config.toml
input = "log_mel"
win_length = 512
inner_norm = false
patch_size = [16, 8]
grad_clip = 3.0
weight_decay = 0.5
Rows from block 2 of a small sound classifier, named by matrix and row number. Rows with one number belong to one neuron. Each number is 200 + 20 x the weight over its row's rms, rounded and kept within 0 to 999. All counts start at 0.
Before each neuron's rows are labels from the 100 clips, of 14848, where the neuron reaches its highest value: "top examples" is what is common among them; "peak in band" is the frequency band that holds the peak. Only what is clearly more common there than usual is listed. The data: acted Russian speech (Dusha).
# fc1: MLP up (model.blocks.2.mlp.fc1.weight, 320x160), inputs 0-159
# fc2: MLP down (model.blocks.2.mlp.fc2.weight, 160x320, transposed), outputs 0-159

top examples: emotion: angry
peak in band: 250 to 500 Hz
fc1.190,202,208,188,191,185,209,187,189,212,236,176,223,203,200,193,182,201,201,212,203,210,220,177,199,186,230,206,228,206,189,231,190,191,168,202,194,186,211,220,184,196,175,229,182,202,176,194,182,236,153,251,195,210,159,219,174,183,192,214,198,223,199,234,146,184,171,173,174,216,210,173,211,208,232,188,181,212,172,210,208,216,184,162,216,231,219,235,201,222,213,190,218,231,152,211,157,214,195,160,214,200,183,203,186,198,209,220,201,234,188,182,167,210,196,228,185,184,206,204,210,216,222,189,197,197,217,210,214,178,179,205,199,211,211,217,223,214,187,198,182,212,240,213,165,197,222,222,197,188,209,223,218,184,217,191,233,229,207,193,189
fc2.190,182,172,207,202,185,207,207,210,215,202,215,213,234,189,223,202,166,185,233,211,188,227,221,215,224,241,210,212,198,221,198,225,213,195,240,222,190,182,173,203,201,186,185,201,168,182,190,185,217,153,247,178,191,178,201,170,156,214,198,196,206,223,236,196,197,224,161,206,222,214,217,185,178,245,191,191,225,223,172,238,234,197,214,189,213,189,203,225,209,180,214,190,205,183,180,176,213,175,173,158,211,203,179,168,196,211,213,208,196,208,197,220,206,193,210,189,213,189,193,184,192,210,201,213,204,221,176,205,191,212,223,191,212,177,187,261,204,217,182,204,177,241,186,217,215,186,198,216,224,168,182,225,198,205,198,176,189,191,216,166

top examples: emotion: positive
peak in band: 250 to 500 Hz
fc1.271,196,220,214,195,153,194,196,202,179,194,218,228,221,183,234,201,198,192,219,216,184,220,233,216,201,201,171,190,182,227,210,167,203,178,193,200,213,200,206,193,220,195,197,208,227,179,191,203,242,237,203,178,225,232,197,224,166,196,177,202,178,191,204,171,198,223,177,189,215,172,206,217,218,193,191,198,212,196,199,223,174,215,186,209,158,152,209,223,179,193,218,176,217,199,221,195,171,173,192,222,191,172,193,187,222,212,169,196,256,201,171,157,208,198,184,205,199,218,195,235,226,218,184,174,242,186,209,169,188,203,156,206,175,217,218,196,206,171,203,190,210,201,197,177,197,214,232,198,180,227,197,205,210,176,188,244,211,211,211,224
fc2.271,205,218,197,197,236,199,244,184,212,231,195,214,193,207,202,170,216,192,200,205,159,209,217,174,182,227,150,190,186,221,213,182,193,213,194,207,194,183,224,171,199,173,173,185,216,207,187,189,234,221,192,192,227,197,175,198,234,207,166,177,206,222,200,204,191,181,191,204,191,226,213,191,202,207,184,222,205,205,160,207,207,195,170,190,182,208,210,176,195,207,192,205,232,235,201,229,183,193,198,206,202,230,235,172,194,223,147,208,163,178,226,183,185,228,184,204,227,204,162,212,221,194,185,177,215,169,175,193,226,245,177,187,213,197,231,218,163,182,214,204,202,209,205,220,223,223,218,195,207,202,203,193,158,187,199,212,237,203,221,172

top examples: emotion: positive
peak in band: 250 to 500 Hz
fc1.289,210,221,188,197,165,174,188,170,212,197,206,209,213,198,224,219,228,191,176,195,180,185,212,179,210,183,190,180,216,194,214,193,127,203,188,205,211,199,191,182,191,204,244,185,243,181,176,219,197,225,243,140,211,233,150,211,210,214,193,211,218,163,213,226,173,204,194,212,217,171,212,205,212,206,234,187,222,202,187,199,179,187,164,220,196,212,217,218,209,210,211,159,197,195,195,199,219,167,189,219,192,198,215,189,194,218,206,190,254,169,181,187,193,210,194,191,204,189,214,197,195,206,198,186,192,210,218,176,175,186,212,200,199,213,204,191,170,185,208,188,182,191,180,188,236,188,231,181,183,190,175,209,176,192,231,221,241,211,201,176
fc2.289,214,184,192,226,210,198,190,207,216,210,199,168,211,194,163,191,166,197,172,187,158,219,202,215,191,216,210,212,191,207,217,218,191,191,214,209,196,192,190,198,152,206,183,218,185,239,183,179,205,199,202,176,193,181,197,214,189,189,185,181,173,198,167,180,194,185,203,210,187,191,177,213,236,205,197,195,218,225,203,172,221,209,219,183,204,206,238,203,195,199,244,201,199,225,185,207,189,204,217,228,186,176,214,213,216,201,214,212,242,193,199,226,228,215,192,199,218,199,201,237,222,165,178,191,235,180,225,193,196,215,192,217,177,191,184,190,204,163,194,220,264,177,197,229,196,192,194,143,172,257,184,168,238,176,180,214,187,213,196,218

top examples: emotion: positive
peak in band: 250 to 500 Hz
fc1.27,211,187,207,186,171,187,188,143,169,243,209,230,236,185,210,218,199,218,217,219,201,234,208,188,184,218,182,182,157,186,201,189,215,197,207,192,223,202,193,176,197,186,214,174,201,155,192,219,212,207,204,157,231,166,211,174,179,180,190,183,173,178,214,160,196,197,176,177,185,195,235,225,216,233,213,226,189,196,227,178,169,188,186,223,203,175,198,222,193,211,183,231,236,199,200,201,171,219,187,237,217,176,224,188,197,218,209,176,244,215,176,179,190,222,200,195,177,179,216,211,217,217,207,185,207,224,229,195,190,191,169,202,195,218,217,193,194,234,205,199,231,217,187,199,195,182,237,215,189,188,183,213,184,211,196,201,195,207,210,216
fc2.27,210,190,206,220,213,204,185,184,169,182,216,197,210,205,242,192,192,203,218,191,201,211,207,146,219,211,186,228,205,213,196,157,212,217,192,198,193,169,216,213,197,194,204,175,213,187,181,209,209,230,199,155,227,209,184,184,214,220,207,230,215,200,168,172,189,236,234,178,185,231,217,252,206,160,208,174,194,163,210,218,167,189,170,199,166,194,230,204,222,215,198,176,213,187,200,167,196,201,196,216,200,173,182,205,183,222,191,185,225,181,189,226,177,180,203,206,198,203,182,192,188,184,202,188,208,200,215,226,206,204,240,217,170,224,171,191,197,224,180,205,209,238,188,178,231,217,239,233,200,217,208,207,192,180,227,223,235,195,188,181

top examples: emotion: positive
peak in band: 250 to 500 Hz
fc1.96,191,219,209,180,196,194,184,214,218,229,159,195,203,193,204,195,231,216,205,212,193,199,191,201,187,179,214,191,206,172,199,137,217,203,179,233,191,250,208,160,201,178,189,170,173,193,197,191,256,162,191,176,209,187,196,221,200,165,185,209,234,179,181,204,191,188,237,206,217,202,193,203,196,210,206,248,201,195,222,184,216,221,152,174,199,183,184,197,171,208,208,168,206,221,219,186,209,230,180,203,220,167,230,230,195,214,208,192,203,206,197,203,211,212,236,194,183,211,191,203,182,243,195,202,210,248,215,182,229,199,203,221,196,230,218,207,224,192,212,197,224,219,157,173,190,205,200,222,194,190,205,205,181,180,211,219,177,202,184,194
fc2.96,211,215,188,169,194,170,209,212,182,227,203,170,193,173,203,184,210,207,210,195,170,185,208,190,233,197,191,178,248,221,197,202,213,194,185,205,180,202,224,211,197,192,194,221,224,195,204,220,192,219,157,219,196,212,175,196,217,205,176,206,217,203,241,195,193,193,224,195,185,220,170,222,197,155,181,220,194,238,197,200,215,228,178,192,191,226,227,209,161,218,223,208,185,178,164,179,171,196,218,228,201,219,226,206,211,214,213,189,199,182,182,191,197,177,182,194,236,186,201,172,238,177,243,216,205,138,215,172,209,176,206,191,211,189,181,191,193,213,200,202,243,210,167,213,238,174,213,217,208,181,183,195,235,183,207,212,191,193,160,191

top examples: emotion: angry
peak in band: 250 to 500 Hz
fc1.180,212,185,215,166,181,201,180,214,224,222,225,212,249,226,197,196,190,212,209,211,175,226,186,199,203,229,190,192,187,215,185,156,224,193,205,212,197,227,215,204,184,181,213,191,197,157,186,203,202,200,188,215,202,177,200,173,170,187,215,195,220,208,241,176,161,177,185,139,188,194,221,219,228,222,200,203,225,209,196,217,184,214,213,203,175,206,256,214,222,200,207,217,218,168,196,182,142,192,208,214,206,186,202,200,206,197,218,169,204,231,177,203,209,200,198,210,161,203,192,196,206,220,186,194,251,196,209,218,196,217,153,187,208,195,209,196,181,196,177,217,229,212,205,199,227,198,201,213,184,214,175,177,224,210,176,218,180,210,159,220
fc2.180,219,205,216,219,194,201,197,218,202,187,219,187,192,231,209,202,204,209,186,212,223,191,179,187,174,203,165,201,185,209,214,183,181,220,221,187,222,177,204,210,177,169,164,213,211,197,207,182,201,182,200,210,199,209,221,181,178,230,193,207,214,190,175,231,173,208,212,205,162,225,190,207,185,181,226,193,206,201,230,183,213,208,211,196,185,172,159,232,219,218,145,195,240,192,224,228,193,198,230,201,170,218,194,199,217,194,199,232,180,199,168,214,243,243,182,187,192,172,179,200,198,254,209,206,204,213,199,216,205,236,187,192,199,189,209,184,213,207,216,223,223,184,181,203,189,206,200,204,164,133,216,162,202,202,194,187,238,172,224,182