python train.py --loss="binary_cross_entropy" --head_dropout=0.1 --steps=7600
Rows from block 7 of a small sound classifier, named by matrix and row number. Rows with one number belong to one neuron. Each number is 200 + 30 x the weight over its row's rms, rounded and kept within 0 to 999. All counts start at 0.
After each neuron's rows are labels from the 100 clips, of 14848, where the neuron reaches its highest value: "strongest on" is what is common among them. Only what is clearly more common there than usual is listed. The data: acted Russian speech (Dusha).
# fc1: MLP up (model.blocks.7.mlp.fc1.weight, 320x160), inputs 96-127
# fc2: MLP down (model.blocks.7.mlp.fc2.weight, 160x320, transposed), outputs 96-127

fc1.142,101,233,159,217,224,259,217,252,197,231,188,158,190,205,217,213,181,188,223,223,181,226,181,176,172,216,214,184,226,179,188,169
fc2.142,167,229,242,180,143,191,220,206,184,165,220,217,200,175,228,228,177,206,236,187,176,208,204,244,271,202,219,217,222,213,209,210
strongest on: emotion: angry

fc1.139,168,214,139,254,209,248,199,223,203,192,185,222,218,161,196,162,232,218,226,191,160,167,196,204,204,215,253,161,186,181,262,209
fc2.139,238,194,194,192,221,185,105,173,194,198,180,246,219,208,176,215,204,202,182,173,216,209,225,183,165,229,188,244,195,220,181,172
strongest on: emotion: angry

fc1.303,243,161,163,229,217,211,189,174,215,223,212,169,211,189,193,189,146,192,219,189,210,222,224,194,210,217,146,229,248,176,206,188
fc2.303,176,230,212,187,207,219,202,189,209,199,135,188,198,199,246,173,190,204,209,166,250,184,190,135,188,173,200,209,164,175,167,212
strongest on: emotion: positive

fc1.57,144,204,168,187,250,200,189,206,239,216,196,151,181,209,222,170,204,215,237,203,155,184,219,192,194,210,167,191,191,192,189,178
fc2.57,173,170,213,278,174,136,236,254,212,163,194,168,194,147,207,245,190,212,221,200,209,218,212,250,169,193,206,193,203,170,189,190
strongest on: emotion: positive

fc1.191,230,223,165,182,231,210,151,189,186,204,221,202,165,199,155,185,208,223,217,186,178,188,251,201,140,186,156,200,199,226,181,151
fc2.191,206,148,206,217,155,221,257,180,205,200,160,174,177,146,252,152,193,219,211,164,243,211,137,185,239,155,206,231,174,158,185,222
strongest on: emotion: positive

fc1.205,207,204,211,196,213,198,233,212,243,208,183,226,220,172,222,176,217,176,209,124,183,172,212,236,228,194,246,190,226,197,222,201
fc2.205,210,226,217,174,164,184,188,160,162,306,166,228,171,201,213,167,208,185,206,178,193,192,180,220,221,225,183,226,168,227,214,234
strongest on: emotion: angry

fc1.226,207,186,167,173,226,266,219,230,161,194,121,197,231,186,243,179,162,204,200,213,143,185,273,195,217,211,201,246,220,187,207,178
fc2.226,177,179,205,194,217,251,221,201,173,180,246,162,214,240,154,229,215,200,213,223,162,219,205,198,195,222,191,182,243,148,195,120
strongest on: emotion: sad

fc1.8,208,183,208,197,242,231,195,222,158,231,153,173,222,180,197,196,130,239,231,190,116,217,191,153,195,179,238,175,189,204,209,164
fc2.8,216,212,200,204,253,204,160,165,199,195,220,219,186,228,120,180,240,211,249,214,189,212,169,255,227,206,210,198,188,188,176,195
strongest on: emotion: angry

fc1.197,219,177,163,185,219,236,204,187,226,225,197,192,195,234,174,168,204,192,195,150,161,186,219,224,183,183,214,238,248,233,240,204
fc2.197,209,233,186,188,175,248,214,157,206,251,192,194,240,162,200,235,220,125,157,211,221,191,172,166,171,203,241,211,202,192,247,240
strongest on: emotion: positive

fc1.47,179,206,196,284,203,215,190,232,182,196,158,197,190,207,162,241,185,205,234,212,173,169,198,145,197,206,214,191,214,162,152,206
fc2.47,237,234,194,182,208,121,184,198,166,165,189,152,221,211,221,169,205,185,220,204,216,201,227,138,215,185,190,181,192,219,228,232
strongest on: emotion: positive

fc1.144,166,197,182,215,182,190,163,203,195,226,185,182,195,183,258,202,173,260,266,213,136,195,216,144,190,135,173,181,183,183,220,176
fc2.144,166,164,201,255,234,165,194,190,220,159,227,183,152,188,198,271,174,192,252,198,175,203,222,204,199,242,224,230,180,160,203,148
strongest on: emotion: positive

fc1.274,241,222,206,159,172,166,212,198,189,240,212,168,184,192,232,228,210,186,177,225,148,216,223,170,221,208,206,188,199,208,207,193
fc2.274,264,216,148,243,224,207,128,213,187,260,167,179,209,148,184,201,183,216,214,196,196,215,173,196,186,249,199,206,252,197,250,207
strongest on: emotion: sad

fc1.156,184,235,220,195,197,185,178,248,209,195,209,236,202,198,205,217,213,213,240,114,191,188,219,247,210,173,223,218,177,209,233,135
fc2.156,179,167,221,198,223,147,180,155,195,233,198,219,237,238,236,134,199,148,203,161,156,198,197,161,204,197,188,180,198,202,237,213
strongest on: emotion: angry

fc1.307,159,205,161,210,244,256,198,254,187,224,148,216,233,190,237,205,144,200,227,214,194,169,192,233,145,177,146,143,207,185,208,182
fc2.307,181,163,202,175,225,192,177,181,206,176,175,215,165,188,190,194,189,167,210,194,216,200,238,180,213,237,199,214,189,187,157,196
strongest on: emotion: positive

fc1.202,167,208,146,176,208,193,199,265,215,237,186,219,220,206,205,209,205,196,217,129,170,219,203,234,197,224,201,207,189,208,227,152
fc2.202,228,248,196,176,166,189,179,178,175,233,218,215,221,277,196,183,199,91,180,180,154,187,226,196,197,172,165,223,166,241,256,215
strongest on: emotion: angry

fc1.172,166,160,200,238,233,191,175,209,231,209,198,183,208,250,208,209,203,210,247,206,159,171,243,157,229,182,191,195,214,241,159,176
fc2.172,190,176,221,222,148,171,218,260,198,172,200,186,217,183,182,219,193,226,225,200,192,202,200,188,195,230,238,185,212,192,216,197
strongest on: emotion: positive

fc1.2,240,204,177,204,229,224,152,160,208,229,197,199,217,279,154,208,195,197,210,189,178,152,238,249,185,169,155,187,208,202,249,191
fc2.2,165,223,227,210,215,221,253,174,248,221,202,170,184,219,212,194,201,148,152,179,227,199,167,163,240,230,220,254,191,189,269,194
strongest on: emotion: positive

fc1.267,171,227,187,216,245,230,284,203,193,236,171,215,246,162,201,219,166,196,225,174,196,202,180,204,225,221,179,175,212,161,171,185
fc2.267,262,222,225,234,156,144,211,184,150,147,209,225,200,224,193,186,202,184,144,202,205,203,174,197,207,197,212,224,215,191,191,252
strongest on: emotion: angry

fc1.151,259,184,167,235,228,203,242,229,156,206,248,175,199,250,148,234,227,204,248,228,187,180,197,155,196,180,220,183,193,196,194,211
fc2.151,217,221,245,190,267,196,172,198,195,202,199,215,243,200,158,212,203,268,202,215,215,202,214,175,210,271,216,192,223,184,266,281
strongest on: emotion: positive

fc1.250,174,228,207,212,187,270,213,155,193,161,207,191,239,201,226,197,183,191,187,210,170,233,236,210,218,154,251,257,248,176,235,187
fc2.250,198,180,240,153,159,190,211,262,170,218,194,254,182,160,195,159,177,193,217,204,217,184,201,134,168,180,166,196,187,213,189,249
strongest on: emotion: angry

fc1.91,166,167,137,162,230,200,234,201,190,180,178,180,207,246,207,227,201,212,230,201,141,220,228,128,249,209,238,226,187,169,197,145
fc2.91,175,189,194,236,224,211,171,212,171,202,247,160,209,179,153,244,200,222,252,225,162,232,186,255,191,218,169,227,226,184,249,160
strongest on: emotion: sad

fc1.298,152,216,185,215,189,202,157,181,167,238,153,188,177,200,186,184,178,214,184,202,186,185,210,244,193,233,169,185,208,144,188,218
fc2.298,207,241,202,183,190,187,161,180,229,198,205,213,171,175,229,182,154,117,198,220,216,203,205,239,236,239,214,241,182,208,240,144
strongest on: emotion: positive

fc1.176,226,178,189,177,240,211,227,224,184,191,222,174,253,218,210,203,197,199,212,151,192,239,186,179,198,181,257,150,157,215,249,230
fc2.176,280,255,225,230,158,169,187,205,186,257,184,198,234,159,237,266,241,209,202,183,202,204,166,246,214,209,160,236,208,193,206,210
strongest on: emotion: positive

fc1.66,184,211,210,211,244,270,212,215,214,192,176,206,209,232,213,248,214,207,215,208,186,201,208,225,180,206,178,195,241,186,188,204
fc2.66,204,212,244,189,167,280,188,189,224,200,179,216,145,143,201,195,191,244,176,160,220,197,204,181,223,235,215,207,205,196,203,252
strongest on: emotion: positive

fc1.265,218,220,199,220,214,175,184,171,221,178,179,196,182,215,230,253,158,225,237,185,204,199,209,169,160,237,181,201,151,265,179,213
fc2.265,167,151,155,252,214,200,240,166,168,194,227,184,189,206,217,198,232,219,185,164,222,195,208,214,251,155,199,226,152,253,235,239
strongest on: emotion: positive

fc1.46,209,195,128,234,200,186,160,211,188,196,177,219,208,196,212,201,190,221,240,197,150,200,237,170,208,200,137,199,234,160,211,210
fc2.46,241,204,178,225,204,216,171,228,263,173,208,214,206,261,156,245,161,159,202,200,210,203,237,248,185,215,232,243,173,197,192,158
strongest on: emotion: positive

fc1.200,183,196,190,211,214,202,183,251,170,207,230,191,197,249,137,190,245,236,221,228,227,219,264,163,193,172,203,189,154,220,168,170
fc2.200,177,130,205,175,192,260,207,153,202,235,263,180,192,211,202,193,230,216,207,208,172,210,196,175,222,242,174,174,207,157,268,234
strongest on: emotion: positive

fc1.9,185,195,145,228,215,271,199,185,203,223,172,235,223,206,197,221,219,193,252,210,173,196,179,187,244,265,209,182,222,155,200,188
fc2.9,227,226,201,187,198,178,181,194,213,127,205,227,212,201,195,170,215,214,210,201,221,190,222,180,248,198,144,170,213,227,219,215
strongest on: emotion: angry

fc1.112,219,195,193,166,252,190,220,236,199,186,236,189,174,172,226,228,187,214,198,183,141,198,273,179,150,228,221,217,186,228,213,191
fc2.112,236,262,244,209,173,243,181,147,204,187,236,194,249,165,222,155,223,209,237,202,201,219,175,188,218,264,212,220,234,167,216,172
strongest on: emotion: positive

fc1.154,228,181,179,186,222,241,146,197,206,209,204,181,178,240,138,217,192,212,230,196,174,188,229,183,175,217,187,179,203,217,221,195
fc2.154,229,272,189,210,154,224,209,165,225,214,222,176,193,205,221,179,185,172,193,171,220,201,141,181,219,243,221,217,187,169,252,229
strongest on: emotion: positive

fc1.257,242,253,191,219,208,171,195,214,213,210,219,227,213,209,187,154,225,191,246,181,185,139,233,247,141,194,199,210,221,232,198,203
fc2.257,218,190,218,172,177,222,190,172,194,242,181,235,173,186,219,226,214,176,171,149,219,192,189,132,172,187,214,178,182,207,155,221
strongest on: emotion: angry