From a checkpoint of a small sound classifier.
Training: adamw at rate 0.0022, 7600 steps, batches of 512, held-out accuracy 65%.
Rows from block 7 of a small sound classifier, named by matrix and row number. Rows with one number belong to one neuron. Each number is 200 + 20 x the weight over its row's rms, rounded and kept within 0 to 999. All counts start at 0. After the name is the row's rms in percent of the matrix's.
Before each neuron's rows are labels from the 100 clips, of 14848, where the neuron reaches its highest value: "strongest on" is what is common among them. Only what is clearly more common there than usual is listed. The data: acted Russian speech (Dusha).
# fc1: MLP up (model.blocks.7.mlp.fc1.weight, 320x160), inputs 0-31
# fc2: MLP down (model.blocks.7.mlp.fc2.weight, 160x320, transposed), outputs 0-31

strongest on: emotion: angry
fc1.250,107,186,222,227,180,169,161,232,206,184,200,196,194,198,192,215,212,212,209,221,201,165,176,206,185,182,200,222,179,192,209,176,215
fc2.250,114,210,192,145,206,206,191,212,198,232,182,195,216,200,189,182,210,187,193,146,184,216,202,188,193,148,197,193,192,185,173,198,196

strongest on: emotion: angry
fc1.9,102,175,169,167,197,198,178,187,171,185,202,178,210,246,176,206,212,222,206,189,193,183,148,171,176,191,240,221,208,190,178,212,180
fc2.9,107,207,156,201,213,195,202,172,188,210,208,202,175,181,181,203,212,197,206,197,199,205,188,213,223,186,176,175,207,254,184,225,204

strongest on: emotion: positive
fc1.47,101,190,205,204,197,217,201,168,177,175,190,231,188,176,200,219,226,214,213,177,212,219,212,210,227,185,175,203,189,198,227,186,187
fc2.47,099,212,198,198,194,186,199,188,246,182,222,178,178,218,198,185,195,211,183,177,232,185,176,214,203,188,218,223,245,185,227,199,200

strongest on: emotion: positive
fc1.66,113,248,209,176,201,233,185,167,197,189,187,237,215,211,178,210,194,206,233,164,179,167,172,189,181,185,228,205,226,217,209,193,139
fc2.66,114,252,169,174,188,208,213,203,196,224,182,206,178,231,198,209,194,204,161,176,214,217,176,201,202,220,176,186,203,200,190,227,175

strongest on: emotion: angry
fc1.257,080,223,201,202,192,199,206,155,155,208,195,191,223,193,200,188,192,194,190,197,193,192,201,190,177,220,211,182,212,201,187,206,231
fc2.257,096,215,183,194,217,183,190,230,200,215,172,196,205,172,227,225,186,197,170,204,164,204,182,216,216,192,250,186,207,220,183,224,243

strongest on: emotion: positive
fc1.154,087,216,171,226,199,223,227,188,179,239,211,221,190,229,194,182,209,205,221,192,204,209,188,163,209,200,187,180,240,211,163,185,211
fc2.154,100,224,193,175,188,201,203,186,172,208,159,179,162,247,189,218,221,169,160,202,212,195,206,188,174,215,195,209,220,206,193,203,216

strongest on: emotion: positive
fc1.265,110,218,181,199,198,194,163,228,213,210,192,233,174,198,197,190,197,205,241,197,205,193,165,189,189,201,219,210,211,180,219,223,190
fc2.265,106,210,162,214,162,206,192,183,178,166,205,187,216,202,211,232,199,195,234,188,210,206,222,212,219,219,201,203,184,170,207,171,184

strongest on: emotion: angry
fc1.139,101,183,222,190,176,190,169,175,229,194,229,163,214,238,187,190,214,196,185,210,208,221,220,210,181,208,169,223,186,179,196,206,197
fc2.139,115,225,176,187,216,196,224,190,171,212,173,212,196,212,209,196,208,148,192,215,223,215,180,180,197,205,237,173,217,201,193,192,206

strongest on: emotion: angry
fc1.8,109,184,215,187,180,198,165,189,221,204,192,187,219,249,198,233,183,212,228,211,214,224,190,218,231,225,211,206,203,194,226,214,172
fc2.8,110,218,207,178,191,220,232,204,199,168,197,199,190,176,215,183,216,222,194,154,178,199,194,189,192,210,200,170,183,194,230,209,213

strongest on: emotion: angry
fc1.202,063,204,222,209,215,188,224,193,223,218,211,183,217,187,176,251,177,210,202,217,239,215,201,177,201,236,242,194,221,192,211,222,170
fc2.202,078,220,208,190,218,192,203,172,201,204,207,188,196,162,182,184,186,200,156,190,199,207,203,219,227,208,198,262,215,207,174,192,193

strongest on: emotion: angry
fc1.205,079,208,206,261,196,168,215,162,187,205,200,200,213,217,195,184,192,147,181,219,202,189,178,223,184,206,214,190,185,190,231,230,199
fc2.205,090,196,186,200,239,229,204,186,189,223,195,204,222,190,208,231,193,197,167,180,189,214,226,228,238,204,214,190,197,197,192,209,166

strongest on: emotion: positive
fc1.200,096,182,182,232,212,212,221,196,196,192,179,214,184,195,193,181,218,161,219,161,197,186,179,174,176,195,199,209,235,211,191,179,196
fc2.200,122,227,202,140,171,180,192,203,207,198,166,189,187,214,215,213,204,173,177,232,196,204,201,162,154,201,224,205,186,229,205,202,205

strongest on: emotion: positive
fc1.307,113,193,209,191,170,200,188,195,184,216,186,198,219,209,217,212,224,207,222,184,209,224,192,179,197,205,201,201,230,211,221,189,184
fc2.307,115,236,203,219,188,173,175,181,181,194,232,173,202,188,168,211,199,177,206,197,204,235,186,200,217,169,209,184,236,201,214,199,191

strongest on: emotion: positive
fc1.57,106,200,189,241,183,201,175,190,165,201,185,191,211,195,174,180,208,178,209,205,212,204,218,206,200,239,179,210,223,228,221,182,210
fc2.57,108,211,207,176,191,210,173,176,188,173,234,167,202,182,183,215,188,208,208,214,187,212,206,223,176,199,190,244,185,166,209,208,196

strongest on: emotion: positive
fc1.46,086,206,224,187,215,161,218,217,209,212,171,217,214,219,197,173,174,201,212,220,201,219,221,208,198,241,217,191,235,164,193,218,187
fc2.46,098,205,187,166,189,224,201,224,226,183,231,212,179,187,183,175,229,195,192,203,198,168,200,171,212,187,195,190,182,174,193,187,219

strongest on: emotion: sad
fc1.274,063,194,177,159,194,189,203,211,198,218,209,216,194,215,191,238,224,213,204,225,220,251,220,227,202,185,218,214,182,188,235,178,169
fc2.274,071,220,208,220,176,220,197,217,192,196,182,206,189,187,226,187,217,196,208,173,204,159,204,190,210,208,217,180,243,182,233,190,173

strongest on: emotion: positive
fc1.176,094,199,156,193,197,161,224,205,214,249,196,204,183,206,198,200,184,204,202,194,172,224,200,201,191,184,191,224,223,207,182,194,184
fc2.176,082,191,196,201,200,193,212,224,193,185,190,239,179,177,223,163,218,204,192,191,213,209,232,226,197,190,215,203,200,199,180,182,194

strongest on: emotion: positive
fc1.303,105,238,160,204,229,184,191,188,166,218,213,146,217,214,214,213,183,183,228,189,187,219,203,187,220,215,189,204,241,227,208,203,220
fc2.303,115,207,189,192,185,209,190,205,175,204,178,237,219,206,167,211,224,205,210,219,207,172,215,213,173,191,177,219,188,204,179,209,175

strongest on: emotion: positive
fc1.172,106,203,193,219,211,204,172,197,183,179,209,229,192,190,159,207,205,195,226,201,197,196,227,196,186,209,181,200,228,211,237,147,218
fc2.172,104,207,201,194,167,198,181,192,219,194,181,157,187,196,206,213,207,219,186,227,222,231,195,213,156,181,224,224,179,194,218,201,198

strongest on: emotion: positive
fc1.112,055,187,197,218,211,213,212,202,201,222,211,183,199,194,189,178,242,228,194,168,203,205,211,185,218,191,243,196,210,224,210,192,197
fc2.112,069,194,237,193,205,184,211,184,174,222,210,202,192,173,196,199,209,207,205,181,210,223,203,183,190,181,188,168,198,175,204,199,197

strongest on: emotion: positive
fc1.151,111,187,202,192,173,212,204,187,222,188,213,210,194,185,161,196,196,194,206,215,201,204,186,211,210,188,212,211,190,240,216,130,224
fc2.151,123,196,219,179,173,172,182,229,200,174,163,209,193,200,196,198,214,194,180,187,204,204,191,207,219,216,198,211,217,210,207,194,193

strongest on: emotion: positive
fc1.298,097,183,228,228,180,181,177,209,205,192,195,232,223,188,204,205,215,216,164,199,213,217,188,202,199,236,208,168,181,223,257,215,216
fc2.298,102,164,195,190,201,205,191,217,219,194,199,166,211,225,169,181,204,192,199,211,216,175,201,208,223,197,191,225,223,163,188,233,204

strongest on: emotion: positive
fc1.191,101,239,164,207,226,209,218,188,174,220,213,216,204,215,213,209,222,198,228,177,206,223,222,193,210,186,184,231,236,237,179,195,233
fc2.191,113,191,213,194,189,188,185,207,213,224,152,229,196,175,209,213,219,167,159,191,173,188,188,193,169,187,193,209,212,234,199,209,212

strongest on: emotion: angry
fc1.142,113,192,201,219,192,210,184,182,206,176,183,208,226,185,175,195,205,171,239,192,180,206,217,208,208,203,191,225,166,209,214,180,201
fc2.142,120,169,187,175,191,190,184,210,205,183,176,222,191,179,218,198,189,190,197,167,243,219,183,206,175,183,219,193,226,210,185,218,196

strongest on: emotion: angry
fc1.267,106,209,206,164,190,185,182,167,209,190,178,207,241,211,176,212,194,190,205,176,196,211,201,228,204,199,221,243,201,193,190,238,149
fc2.267,115,202,197,178,227,232,189,161,203,206,187,228,191,197,197,216,207,228,165,184,206,211,197,231,204,251,208,182,210,242,228,218,224

strongest on: emotion: positive
fc1.2,096,200,178,212,214,214,226,187,165,235,202,246,206,209,180,190,205,194,205,190,195,211,168,164,179,201,153,217,230,192,192,189,226
fc2.2,111,197,216,170,179,203,174,207,208,195,188,197,159,228,183,223,217,175,164,225,210,219,207,197,214,235,200,201,204,213,214,200,201

strongest on: emotion: positive
fc1.144,096,202,220,193,217,199,192,205,196,198,182,206,187,202,209,184,192,200,219,198,181,219,188,209,183,240,188,188,198,179,201,202,214
fc2.144,105,190,197,199,188,210,202,177,232,155,221,196,173,158,195,219,202,208,206,220,191,192,176,176,200,193,169,226,169,215,212,179,200

strongest on: emotion: sad
fc1.226,089,206,218,206,232,185,195,175,197,198,228,171,233,204,187,181,229,188,196,166,203,201,195,208,177,162,203,182,228,193,213,188,192
fc2.226,096,177,218,233,189,180,207,203,196,215,170,222,202,149,212,165,215,175,204,201,201,215,175,143,181,206,192,194,179,228,195,175,184

strongest on: emotion: angry
fc1.156,063,237,214,216,206,207,206,190,203,232,196,193,190,208,183,194,204,171,193,170,227,231,215,202,194,205,183,194,236,196,180,218,196
fc2.156,078,207,205,181,245,190,232,215,199,229,164,161,217,185,179,209,190,206,168,195,199,225,233,211,197,196,215,201,222,211,189,208,170

strongest on: emotion: sad
fc1.91,071,175,234,231,233,224,202,201,192,221,223,193,236,210,177,203,237,199,182,229,214,206,188,194,220,191,200,168,202,215,240,191,179
fc2.91,082,207,223,208,172,200,186,204,217,185,163,204,214,184,202,179,212,180,205,202,210,202,190,186,208,231,195,181,185,225,156,209,185

strongest on: emotion: positive
fc1.197,100,216,181,218,209,204,204,191,190,225,230,179,211,204,203,213,183,215,168,191,178,243,204,178,198,229,189,189,207,219,203,192,232
fc2.197,107,201,203,180,191,188,178,216,160,229,177,220,202,173,187,245,211,207,207,201,205,193,221,211,204,206,183,247,188,177,224,200,199